Rows from block 3 of a small image classifier, named by matrix and row number. Rows with one number belong to one channel. Each number is 128 + 32 x the weight over its row's rms, rounded and kept within 0 to 255. All counts start at 0. After the name is the row's rms in percent of the matrix's.
After each channel's rows are labels from the 100 images, of 14976, where the channel reaches its highest value: "patch colour" is the nearest of a few named colours to the mean colour under the peak. Only what is clearly more common there than usual is listed. The data: capsule endoscopy frames (Kvasir-Capsule). In brackets: how many of the 100, against the usual share in percent.
# convs0: first 3x3 conv (model.blocks.3.convs.0.weight, 80x80x3x3, each kernel summed), inputs 0-79
# convs1: second 3x3 conv (model.blocks.3.convs.1.weight, 80x80x3x3, transposed, each kernel summed), outputs 0-79

convs0.10 103 [104 148  81 139  95 176  92 123  53  86  79 105 137 101 165  98 144 107  66 148 155 165 111 150 157  56 145 108 167 141 165 139 141 167 129 116 113 136 141 219 177 163 104  86 125 175 110 120 127 192 135 132  47 126 121 136  82 105 152 121 146 106 117 125 145 152 165 147 102 107 165 135 108 110 108 112  93 142 144 107]
convs1.10 100 [106 140  75 159 136 125 174 111  94 117 190  73 167 135 129 161 117 124 103 144 144  96  79 119 106 177  83 151 102 108 136 197 120  98 164 105  92  60 112  90  67  52 148 114 155 152 200 104 121 107 139 142 110 115 118  90 175 147 109 194 118 122 122 129  88 125 144 199 117 160 142 131 141 130 128 162 102 121 139 138]
patch colour: pink (52 vs 0.8)

convs0.18 106 [135 135 122 140 144  88 175 144 113 180  55 136  87  86 107 154 126 154 114 106 128 177 191 106 193 119 163 114 119 141 159 130  97 163 202 159  85 151 138 133 127 116 134 155 160 120 120 146 163 139 150 166  95 175 135 146 153 130 185  89  87 129 174 176 124 100  84  82 124 164  95  75 107 128 162 112  64 126 138 165]
convs1.18 099 [ 84 119 128 149 142  61  96 205 127 124 193 106 146  83 144 154  69 155 154 153  82 136  76 125 152 164 112 159 117  97  88  82 184 142 105 121 115 144 131 126 154 155 127  43 119 134 120  98  99 124 153  44 140  77 156 114 122 139 119 176 120 147 112 160 137 166 142 174 138 160 134 137 132 116 144 100 130 124 135 195]
patch colour: pink (67 vs 0.8)

convs0.16 127 [141 127 150 112 152  99 104 124 155 109 117  96 153 177 150 168 128 142 174 107 112 134  84 169 121 151 112 129  98 108  86 133 110 123 150 152  63 146 127 121 147 170 101 118 164 124 194  86 166 134 138 145 100 121 107  94 158  94 127 110 164 130 157  83  55 149 179 140 210 146 121 197 191 118  89 161 107  60 166 114]
convs1.16 093 [127 115  68 185 146 156 195 127 127 121 132 137 120  65 112 117 139 128 138 117 176 163 155 113 153 144 185 193 144 117  99 138 166  71 142 116 143 163 128 110 135 170 153  68  56  42 146 152 151 120  94 126 126 127 151 205 112 139 124 125 134 161 102 145 169  95 111 125 142 147 169 131  81  99  98 107 159 117 118 177]
patch colour: black (100 vs 6.4)

convs0.68 097 [153 152 124 106  91 151 174 126 192 186 158 161 133 134 136 194 153 119 147 144 117 105 178 164 112 149 110  90  97 122 185  86 132 116 167 162 142 130  67  87 141 109  92 157 156 134 107 143 101 122 161 153  95 130 133 122 121 138 207  72  56  47 137 104 100 144 167 153 110 112 148 134 143 124 140 184 153 146 121 160]
convs1.68 087 [167 170 153 118 116  83 135  90  96 147 136 123 121  75 142  91 113  95 129 147 128 196  58 133 159 126  83 126  87 117 102 123 111 157  98  56 185 119 134 171 184 137 109 100  61 122 143 130 118 112 173 133 205 138 109 119 176 140  92 201 149 178  90 140 142 176 118 108 107 133 120 139 149 130 115 114  84 127 150 147]
patch colour: black (28 vs 6.4)

convs0.77 066 [101 106 118  94 107 125 114  77 136 109 116 121 123 112 123 126 113 145 125 118 133 132 108  95 108 108 199 126 133  87 173 120 157 134  97 167 153 108 140 119 194 192  78 127 144 170  75 170 139 124  86  99 144  77  92  46  73 123 152 178  85 139 130  92 100 148 200 134 141 116 168 130 119  77 139  79 133 191 144 153]
convs1.77 093 [ 74 132  97  80 129 160  74 113 166 109 161  67 122 134 140  76 138 137 108 139 107 117  89  76 126 178 123 148 183 131 185 139 125 119 151 143 103 141  61  80 145  81 171 142 159 133  96 197 123 115 139 131  80 208 164  96 125 162 112 117  94 126 102 165 134 146 167 106  60 127 147 118 168 134 137 134 104 161 134 153]
patch colour: pink (37 vs 0.8); yellow (27 vs 0.3)

convs0.23 082 [145 157 159 200 109 103  38  98  85 129  90 133 208  88 139 115 120 113  97 150 165 168 173 143  44  90  96 138 156 125 112 102 146 139 105 147 151  99 162 148 137 120  98 158  99 107 142 132  95 157 129 150 163 142  70 105 163 141  97 149 121  96  91 126 105  91 107 101  94 142 131 111 141 175 114 180 139 179  95 111]
convs1.23 114 [143  78 118  95 134 109  94 194 151 162 117 157  93 102 139 176 151 152 120  95  91  94  79 108 195  84 135 109 141 103 116 190 153 109 122 116 129  80  68 130 107 134  74 143 137 117 186 128 121 125 116 103 179 129 143 125 164 117 149 134 115 136 104 208  72 153 153  88 109 110 129 151 131 172  96  64 141 134  82 176]
patch colour: orange (36 vs 14.3)

convs0.72 095 [115  81 151 190 166 154 143 129 106 170 122 114 178  87 156 134  94 159 119 116  94 119 171 201 143 152 155  89 143 135 207 149 100 152 157 165 192  87 102  55 134 108 112 124 186 116 131 155 177  96 109 122  92 163 121 153 147 102 133 109 180 132 145 163 122 147 122  99 170 101 109 140  83 183  92 140 138 152 137 134]
convs1.72 102 [166 144  66 144  83  70 116 129 119  93 132 173  71 147 115 116 168  82  98 153 135 139 181 106 136 114 162 139 113 124 109 108  86  95 134 122 111 117 168 189 106 137 132 104 104 105 177 104 139 153 189 173 169 101 100 115 120 181 141 106 118 175 135  96  64 212 146 120 148 154 115  86 145  96  84 152 127 119 109 182]
patch colour: black (99 vs 6.4)

convs0.58 090 [178 143 101 108  75 143 122 173  95 141 165  93 145  91 114 132 178  92  80 122 158 109 117 165  95 132 147 132 135  88  96 116  90 118 112  76 165 181 193 141 117 133 144 134  77 119 123  97  85 125 129  94 128 105 156  75 148 130 108 212  76  78 135  99 135  73 112 148 168 159 160 150  66 111 113 134  85 159 110 144]
convs1.58 086 [150 142 122 161 169 106 109 117 124 148  92 159  87 184  90 179  58 145 138 127 108 149  46 120 126 125 100 107 105 166 176 145 133 173 133 213 118  98 132 107 108 123  61 157  87 106 168 105 171 109 191 115  97 126 164 164 168 123 119 110 166 119 105 123 145 124 143 112  98  79 102 127 100 126  97  85 165 116 171 152]
patch colour: orange (54 vs 14.3); pink (35 vs 0.8)

convs0.28 098 [143 108  91 129 168  75 114  97 202 125 124  52 100 126 107  99 161 100  69 151 106 121 137 135 112 107 138 128 107 171 125  70 122 139 190 164 122 142 136 147  89 156 143  98  89  97 153  62 181  76 159 102 188 126 136 140 128  83 118 132 137 116 104 141 133 128 182  93 135 164  96 175 158 108 177  84 128 176 116 127]
convs1.28 106 [107 119 176  86  58 156 119 139 135 134 168 169 162 115 124 191 122  95  93 104 137 144 159 122 141  81 166 112 121 106 133 159 110 168 124  94 159 127 113 113 129  98 169 120 154 159 144  85 113 162 122 128 202 125 126 156 229  99 135 104  95  88 178 128 145 144 162 133 151 120 126 164  91 188 104 189  81 110  91 155]
patch colour: orange (46 vs 14.3)

convs0.19 110 [130 159 131  71  92  83 147 146 100 103  95 126 146 130 178 172  65 119  91 133 164 136 125 133 163 113 112 210 156 127 125 137 141 165 159 175 149 136  81  98 125 143 162 109 160 138  63 110 113 122 185 170 104 169  91 134 106 126 203  94 112 122  91 112 160 166 201 167 171 128 146 126 136 160 124 136  73 156 135 126]
convs1.19 097 [124 121 127 141 196 111 156 115 118 127 167 132 195  92 142  51  74 147 134 117  77 166  86 138 104 107 122  66 122 165  90 150 138 168  81  72 106  90 188 107 101  84 106 162 100 110 204 153  85 127 116 110  68 139 102 125 120 190 163 118 143 110 141 130 106 141 121  95 122 142 118 114 161 126  96 107 149 127  92 104]
patch colour: pink (27 vs 0.8)

convs0.56 119 [114 112  99  55 125 144 126  74 171 163 123 170 163 159 157 106 143 111 163 143 123 142 127 117 115  62 142 132 110 158 154 100 128 129 188  66 136 125  94 107  76 123 175 113 139  90 161 144  88 125 100 182 178 165  72 140 145  92  45 158 148 106 117  79  93 168  93 128 133 133  92 125  89 158  88 153 139 100 148 142]
convs1.56 107 [113  89  98 143 170 109 131 141 128  69 177 111  85 174  69 153  79  93 132 151 138 133 153 149 172 142 105  99 128 202 113 158 159 159 102 192 142 103 152  95 118 125 117 162 187 118 124  79 114 107 108 169  87  98 221 114 152 136 115 169  94  98 152  98 107 116 147 123 143 110 172 124 152 158 168 147 170 145  97 150]
patch colour: yellow (52 vs 0.3); orange (37 vs 14.3)

convs0.0 052 [172 120 149 203 109 122 102 131  95 152 196 202 135  98 127 143  70 108 135 127 128 124 134 168 130 153 116 131  83 110  75 137 171 122  60 127 138 101  78 136 143 105  52 109 126 178 164 117  78 137 100 104 115 139 156 166 158 101 131 105 137 105  91 152  88 124  76  93 151 123 131 205 166 103 125 171 104 120 139 126]
convs1.0 107 [ 91 155 113 133 146 137  90 100 119 152 125  61 153 184 157 129 172 134  75 140 173 120 129  55  78 184 137 136 142 134 167 130 107 100 164 155 131 113 147 119  98  96 118 182 103 108 112 160 126 146 110 107  90 149  95  80  92 129 137 150 134 133 149  68 122 124 171  57  71 141 139 128 101 125 152  87  68 201 142 161]
patch colour: pink (42 vs 0.8); yellow (25 vs 0.3)

convs0.73 088 [211  66 124 168 154  74 116 136 124 205 112 124 125 112 170 120 156 157 156 161 146 133 142 139 136  96 155  85 102 126  58 161 101 128 167 101 143 123 155 170 132 149 123 152  96 157 109 118 106 124 142  99 144  68 103 105 127 134 142 170 140 111 111 218 147 120  95 167 172 144 115 119  86 211 140 168 139 106 130 138]
convs1.73 105 [ 97 114 131 157  59 122 132 174 165 122 162 121 161 161 113 186 180  93  69 161 110 160 127 153 123 131 107  88 165 128 160 120 114 145  97 155 139 150 166  81  45 158  91 121 111 185 134 149 193 134 120 158 166 144 107 136 177 122  84  98 134 115 178  96  83 147 166  88 121 126 125 130 180 164 152 169 103 152 106 130]
patch colour: black (32 vs 6.4)

convs0.11 064 [128 142  89 142 141 127 169 139  99 121 129 170 145  70 147 168 106 183 155 151 131 134 117 104  98 137  78 107 177 134 120  95  66 137 140 125 139 143 114 123  71 141 118 134 162 173 152 123  90 182  56 115 133 105 164 166 160 154 112 106 173  31 118 187 161 146 113 114 131 113 145 130  81  64 146 174 164 160 110 106]
convs1.11 099 [ 89 163 142 159 109 109  88  90 116  88 118  65 127 135 150 119 151 108 138 138 155 142  88  83 121 126 164 172 160  93 150 188 133  69 158 152 125  86 116 131 112  51 100 168 136 106 156 155  97 142 184 106  92 183  95  65 121 117 149 137 116 170 126  74 105 142 163  90  87 112 109 161 133 110  85  98  60 155 130 132]
patch colour: pink (34 vs 0.8); yellow (31 vs 0.3)

convs0.20 089 [ 70  79 179 152  88 172 157 172 120 102 167  96 157 101 126  96 110  97 127 113 105 142 115  90 107 141 143 134 117  96 145 158 139 130 104  93 113  69 124 180 102 116 103 120 130 164 177 145 139 119 176 133 196 128 143 148 186  83 144 127 176  82 137  85 117 126  73 133 149 120 106 165 142 101  27  88 159 139 124 145]
convs1.20 092 [121 152  81 104 118 224 158  93 111 139 165 133 159 109 127 141 202 147 119 140 119 133 204 133 116 124 133  87 123 134 110 177 160 135 157 102 108 178 125 158 140  63 162 140 128  89 168 131 199 188  77 168 128 118 143 111 157 149 119 149 130  98 104 146 128 140 187  77 118 111 151 139 128 142 189 107 152 126 181 123]
patch colour: white (28 vs 0); grey (25 vs 10)

convs0.22 105 [131 140 101 101 136 150  97 149 170 146  97 132 136 138 150 170 114  83 152 124 141 105 151 186 152 132 175 196 142 110 123 153 174 136 181  94 102 127 108 115  88  82 116 197 160  96 124 140  99 101  97 174 120  69 100 161 187 189  98 202 103 137 100 169 116 150 118 113 139 100  82 122 139  86  95 141 143  79 175 133]
convs1.22 105 [141 138 185 133 177 140 125 171 159 110  99 161 163 200 186  93 146 104 156 126 126 128 100 135 109  73 101  64 141 137  88 111 158 134  74 159 121 164  64 137 113 156 147 132 123 107 128 107 163 149  96 119 216 121 161 100 144 147 111  89 145  86 108 157  86  69 130 124 121 134 149 152 136 212 130  78 130 141 130 121]
patch colour: pink (60 vs 0.8)

convs0.67 124 [131 114  93 148 103 141  99  96 166 161  91 186 147 101 122 120  98 121 177 138 186 213 132 102 149 136 143  94 109 135 139 116  94 155 165 114  74 149 211  92 141 153 138 139  89  93 119  87 113 108 158 150 164 170 135 142 101 121 111  67 148 144 124 106 129 100 114 144 147 106  75 151 136 109 148 133 136  75  48  63]
convs1.67 119 [126  91 184 127 234 143  88 136  87  92 136  91  99 128 155 136 131  80 109  94 121 126  68 129  99 132 120 170 122 146 131  93 104  68 150 173 166 109 102  95 164  84 180  89 163 128 143 156 115 134 118 112 129  95 133 148 110  96 123 169 168 149 128 128 134 139 172 170 178 112 133 173 121 125 167 122 218 148 120 151]
patch colour: pink (32 vs 0.8); yellow (29 vs 0.3)

convs0.8 119 [167 126 100 130 153  82 110  88 112 127 140 167 134  73 165 111 108 196 189 118 181 106 134 150 110 145 133 172 151 146 122 153 100 112 132 144 141 160 126 122 210 114 108 119 157  97 146 146 181  83 108 130 154 169 158  89  79 109 188 154  57 126  96 163 127 152 164 145  99  93 172  68 156 131  81 115 125 119 118 169]
convs1.8 105 [103 126 120 176 178  87 121 117 134 137 162  84  63 130 160 108 194  82 120 157 101 126 123 138  81 140 145 138 135 103  89  79 141 109 115 185 128 124 184 100  62 155  64 147 144 172 172 160  95  88 111 116 107 106 127 190 115 157  96 120 125 161 125 106 147 174  94  82 127 126 144 103  75 150 186 138 136 113 130 175]
patch colour: black (92 vs 6.4)

convs0.49 100 [142 110 156 125  98  97 176 172 111 119 104 183 129  83 135 121 134 119 143  87  84 115  92  79  61  78  65 166 128 111 104 110 171 130  87 115 121 178 135 134  82 116 119 148  53  86 134  93 107 104  39 105 117 131 175 103 134 111 117 123 143  93 102 133  95  96 148 120 144  91 151 185 113 123 156 136 158  70 159 143]
convs1.49 090 [ 99  83 171  80  71 167 115 164 148 137  96 157 121 184 130 109 106 134 133 161 189 147 148 121 164 128 174  71 137 115 121 125  95 112 147 200 131 137 171 102 111 118 151 134 199 125 135 101 173 152 110 147 129 107  73 157 128 183 138  97 145 145  89 163 166 179 117 134 193 169 163 160 118 151 162 139  97 164 148  89]
patch colour: orange (38 vs 14.3); pink (30 vs 0.8)

convs0.35 110 [150 172 150 143 186 155  74 151  82 108 189 153 176 178 155  92 144 166 117 161 142 130 159 112 110 118 122 125 121 168 133 188 139 148 122 123 181 166 147  87 184 156 110 158 136 148 152  87 135 171 130  84 154  76  95 115  91 198 130 115 141 133 141 169 162 141 126  86 133  95 136 119 135 172  98 152 170 100  62  92]
convs1.35 105 [133  94  71 117  32 119 108 121 136 130  73 117  97 110 120 133  97  93 174 121 114 149  75 137 144 104 122 165 121 148 150 104 116  72 170 164 149  76 161 129 111 132  97 104 150  77 176 173 107  49 129 117 127 148 125 140 130  72 146 139 149 103  79 108  83 111 152 147 133 106 119 128 206 110 167  81 114  87 123  99]
patch colour: pink (69 vs 0.8)

convs0.43 086 [154  93  88 152 147  52 101  68 158 141 121 170 144 127 150 138 154 114 121 136 118  99 122 121 122  67 137 157 124  98 116  91 104 162 143  94 115 155 174 128 135  79 117 142 146 178 146 168 168 112 122 123 114  73 134  81 136 121 134 120 121 106 142 195 111 234  98  71 112  80 154 164 140 201 117  96 148 140 142 147]
convs1.43 133 [157  80 133 119  72 132 117 161 133 107 130 123  70 110 118 119  80 151 147 124 119 147 118  99  79 147  45 116 141 104 153  99 139 112 118 104 135 144  71 156 164  94 182 135 138  74 135 121 126 133 112 109 112 120 161 171  94 159  90 158 116 214  29 122 116 157 145 152 157 149 115 156 121  88 104 174 151  79 111 174]
patch colour: pink (49 vs 0.8)

convs0.15 102 [ 85 164  69  85 108 184 115 145  75 164 109 164 130 126  91 211 188 151 116 155 102 119 113 123 148  80  87 111 116  81 203 162 157 112 159 165 110  77  83 109  98 131 153 119 127 128 108 122  94 104 141 133 114 138 167 145 134 108 110  79 133 102 110  86 131 124  90 157 141 150 143 119 130 135 114  88 101  51  93  86]
convs1.15 095 [145 100 143 128  90 167  90 115 101  99  91 160 234 146 129 116 190 123 119 124 108 136 179 123 130  75  85  91 110 176 101 194 129 154 110  74 137  92 111 158 128 127 100 148 190  96 119  84 156 166 141 155 108  98 146 116 169 106  65 123 150  93 110 137 133 121 134 110 138 108 105 138 120 174 133  53 157 157 108 108]
patch colour: pink (40 vs 0.8); white (35 vs 0)

convs0.59 079 [121 150 142 121  94 126 115 103 148  99 128 255 136  81 137 143  88  85 168 114 131 156 173 135  99 134 121 156 120 122 113  75 117 136  77 119 125 133 142 139  82 136 151 154 143 101 127  84 168  94 178  94 148  48 166  85 142 159 129 108 115 142 117 136 137 112 129 149 125 136 181 109  68  91 110 187 133  77  77 120]
convs1.59 112 [107 156 110 143 126 117 113  82 111 139 141  36 135 163 149 113 169  84  93 146 169 142  84  93 126  97 166 152 104 109 140 155 121  97 151 164 145 119 162 138 112  91  64 142 104  72 159 173  94 119 124 140  98 190  67 117 102 114 167 145 130 131 149  74 137 111 147  61  89 129 138 146  80 102 112  74 101 189 128 154]
patch colour: pink (42 vs 0.8)