python train.py --model="image classifier" --dataset="capsule endoscopy frames (Kvasir-Capsule)" --train_examples=42238 --image_size=32 --crop_scale_min=0.5 --horizontal_flip=true --targets=["finding"] --num_classes=11 --arch="resnet" --norm="batchnorm" --hidden_act="relu" --drop_path=0.1 --depths=[4, 4, 4] --kernel_size=3 --stem="single" --avg_pool_shortcut=false --widths=[80, 128, 240] --loss="cross_entropy" --head_dropout=0.1 --init="xavier_uniform" --residual_init="scaled_by_depth" --optimizer="soap" --beta2=0.999 --learning_rate=0.0025 --beta1=0.9 --shampoo_beta=0.999 --eps=1e-08 --precondition_frequency=10 --max_precond_dim=1024 --merge_dims=false --one_sided=false --adamw_lr_other_params=0.00086 --max_steps=15700 --batch_size=128 --epochs=47.6 --lr_schedule="cosine_restarts" --final_lr_fraction=0 --warmup_steps=310 --weight_decay=0.08 --adamw_weight_decay_other_params=0.01
Rows from block 3 of a small image classifier, named by matrix and row number. Rows with one number belong to one channel. Each number is 50 + 15 x the weight over its row's rms, rounded and kept within 0 to 99. All counts start at 0.
After each channel's rows are labels from the 100 images, of 14976, where the channel reaches its highest value: "top examples" is what is common among them. Only what is clearly more common there than usual is listed. The data: capsule endoscopy frames (Kvasir-Capsule).
# convs0: first 3x3 conv (model.blocks.3.convs.0.weight, 80x80x3x3, each kernel summed), inputs 0-79
# convs1: second 3x3 conv (model.blocks.3.convs.1.weight, 80x80x3x3, transposed, each kernel summed), outputs 0-79

convs0.79:83 50 42 59 74 55 58 38 58 47 62 44 65 30 31 37 20 53 56 67 51 70 50 58 33 66 60 53 67 45 43 37 17 66 70 49 30 54 47 33 59 71 45 43 41 37 35 44 21 48 56 55 62 65 42 33 60 70 49 40 48 79 44 53 58 39 58 78 58 62 75 14 55 55 68 46 68 42 28 26
convs1.79:30 58 53 44 65 61 29 61 20 54 61 41 45 28 54 60 20 34 47 36 55 34 32 55 61 53 36 50 36 52 46 37 41 33 47 57 69 46 70 51 40 52 64 77 57 49 33 86 32 25 51 37 40 50 48 55 37 26 78 33 76 30 31 35 58 59 69 56 69 37 50 47 62 40 34 60 28 34 18 53
top examples: finding: ileocecal valve

convs0.41:35 51 58 49 36 52 54 50 74 58 62 76 29 43 25 66 88 34 06 56 49 70 65 11 50 72 61 40 57 60 58 44 49 72 45 44 33 55 57 60 53 57 41 49 71 57 19 66 61 56 88 47 43 45 56 48 55 37 49 57 64 60 44 49 59 59 47 35 53 52 69 39 50 67 67 72 49 79 55 54
convs1.41:64 48 45 48 47 44 70 04 39 63 53 31 43 56 53 38 61 70 60 22 45 51 82 60 50 58 47 48 44 51 77 58 66 43 42 39 60 50 73 56 74 65 41 35 52 30 28 34 68 41 56 57 61 83 52 42 56 58 69 62 36 18 75 45 33 15 53 56 33 51 49 55 35 33 37 52 37 66 52 65
top examples: finding: blood fresh

convs0.53:44 54 58 59 34 59 73 76 40 36 44 36 50 40 57 59 74 30 66 43 37 41 35 21 35 65 27 38 34 39 63 27 32 28 62 64 54 57 50 49 58 43 57 33 39 69 30 46 41 50 55 34 40 43 61 49 52 36 41 80 54 64 62 46 19 49 66 84 45 67 33 56 26 19 43 29 66 26 46 58
convs1.53:46 30 51 49 55 68 30 82 53 48 48 58 56 72 43 62 45 65 42 67 62 60 55 68 60 56 47 38 81 51 46 75 76 49 40 39 44 59 32 37 55 38 41 62 69 49 38 11 44 55 58 45 50 25 95 61 53 46 59 20 53 53 67 59 69 62 37 74 56 67 59 67 46 35 80 62 47 69 58 50
top examples: finding: blood fresh

convs0.1:60 40 46 39 56 17 52 45 45 42 44 58 56 51 55 34 66 48 33 40 56 48 76 39 47 69 54 34 53 83 53 16 55 58 52 62 74 39 60 48 72 29 57 50 55 61 43 66 72 33 47 27 26 41 71 40 49 54 47 49 58 49 55 89 41 66 80 28 26 61 79 60 76 67 53 39 30 45 51 60
convs1.1:39 47 47 72 74 66 57 33 69 48 60 44 25 75 39 47 58 46 62 44 25 68 64 62 70 49 60 58 37 30 72 54 48 50 47 32 43 53 57 21 65 32 58 59 40 20 75 32 29 53 52 57 56 43 35 84 50 67 47 72 18 77 45 48 69 57 59 46 57 27 41 56 50 27 27 40 64 59 40 45
top examples: finding: blood fresh

convs0.46:62 71 89 43 29 56 49 66 43 44 44 56 54 72 29 55 31 62 69 36 47 52 31 49 60 22 48 61 53 24 44 63 51 42 34 40 40 54 41 20 51 55 38 28 55 54 51 42 26 56 30 51 56 27 31 47 11 49 58 47 48 62 28 36 32 41 39 36 53 52 39 38 34 62 67 59 74 42 36 87
convs1.46:34 42 70 14 46 63 68 40 36 53 27 52 80 63 64 32 28 45 57 42 48 62 65 59 52 51 76 50 63 56 66 81 73 58 43 67 56 72 27 30 51 40 38 62 67 39 52 51 61 70 46 49 74 75 43 57 52 28 61 73 43 26 90 50 29 53 42 44 55 36 53 52 57 67 53 34 46 52 55 39
top examples: finding: foreign body

convs0.74:44 68 50 32 30 42 68 22 51 31 40 55 43 46 48 58 49 58 55 65 41 54 21 42 49 43 64 57 59 65 42 45 47 29 81 74 29 61 52 70 51 70 33 28 29 49 59 54 43 31 19 32 69 59 25 32 40 49 54 16 26 39 32 26 31 38 27 61 65 41 51 70 37 57 53 51 49 36 64 40
convs1.74:26 37 56 56 41 51 30 83 69 29 40 41 60 52 33 67 62 65 94 20 64 68 40 40 43 69 61 76 33 50 28 59 54 50 37 44 75 34 77 67 57 31 39 51 66 46 41 64 44 35 53 59 41 50 50 49 34 58 66 58 43 43 66 43 68 46 70 17 49 42 54 57 33 64 59 39 47 49 52 75
top examples: finding: ileocecal valve; finding: blood fresh

convs0.32:40 50 47 39 86 47 72 70 37 58 30 72 39 42 40 63 47 32 40 52 26 25 82 38 82 53 33 48 71 46 66 56 64 44 72 75 40 54 36 76 43 26 49 48 50 22 33 38 44 55 41 77 51 42 52 44 34 42 36 22 57 71 59 59 58 27 33 46 48 53 60 45 62 69 50 60 46 54 50 29
convs1.32:57 49 48 69 41 40 23 42 24 40 53 40 40 52 38 61 36 71 75 74 36 79 45 27 38 63 40 41 26 45 62 42 47 49 44 31 40 35 44 57 10 73 46 40 46 50 41 47 32 43 31 32 58 61 49 55 60 45 57 34 58 54 42 66 34 67 71 48 83 50 50 50 72 51 54 80 86 65 51 71
top examples: finding: pylorus

convs0.71:63 39 40 55 44 37 52 48 48 49 47 11 33 65 48 21 43 57 64 38 66 65 26 33 42 45 63 46 64 54 39 64 44 43 39 11 58 59 37 28 64 76 40 60 32 53 47 51 56 38 58 35 38 33 56 53 36 45 67 63 48 53 44 60 49 67 61 48 76 67 22 94 69 44 57 49 59 72 41 80
convs1.71:36 47 45 52 52 46 29 59 52 60 77 48 41 47 52 63 29 60 62 73 19 42 75 28 38 44 28 36 48 36 68 37 56 40 46 53 27 59 49 34 45 41 48 71 59 35 57 40 32 60 57 47 53 45 76 58 56 41 34 26 45 65 44 70 44 52 52 92 80 52 67 53 75 37 71 82 73 65 54 32
top examples: finding: pylorus

convs0.37:85 50 80 37 66 28 46 56 58 33 19 70 23 49 69 34 36 59 68 48 33 40 58 78 60 50 44 68 67 46 29 49 37 45 64 77 87 68 43 56 47 47 54 65 84 47 57 35 46 55 36 49 32 60 61 35 63 34 65 46 42 81 50 45 51 60 50 47 37 44 47 48 23 48 62 37 43 41 51 39
convs1.37:32 52 62 41 59 52 38 56 39 70 77 24 83 75 42 50 58 38 53 47 70 58 41 45 38 61 72 39 49 45 53 63 64 61 53 42 55 42 71 63 20 51 50 31 35 50 48 45 33 63 66 61 65 48 29 46 29 44 25 62 40 56 58 59 57 51 30 33 58 91 36 39 40 39 77 86 48 38 58 74
top examples: finding: ileocecal valve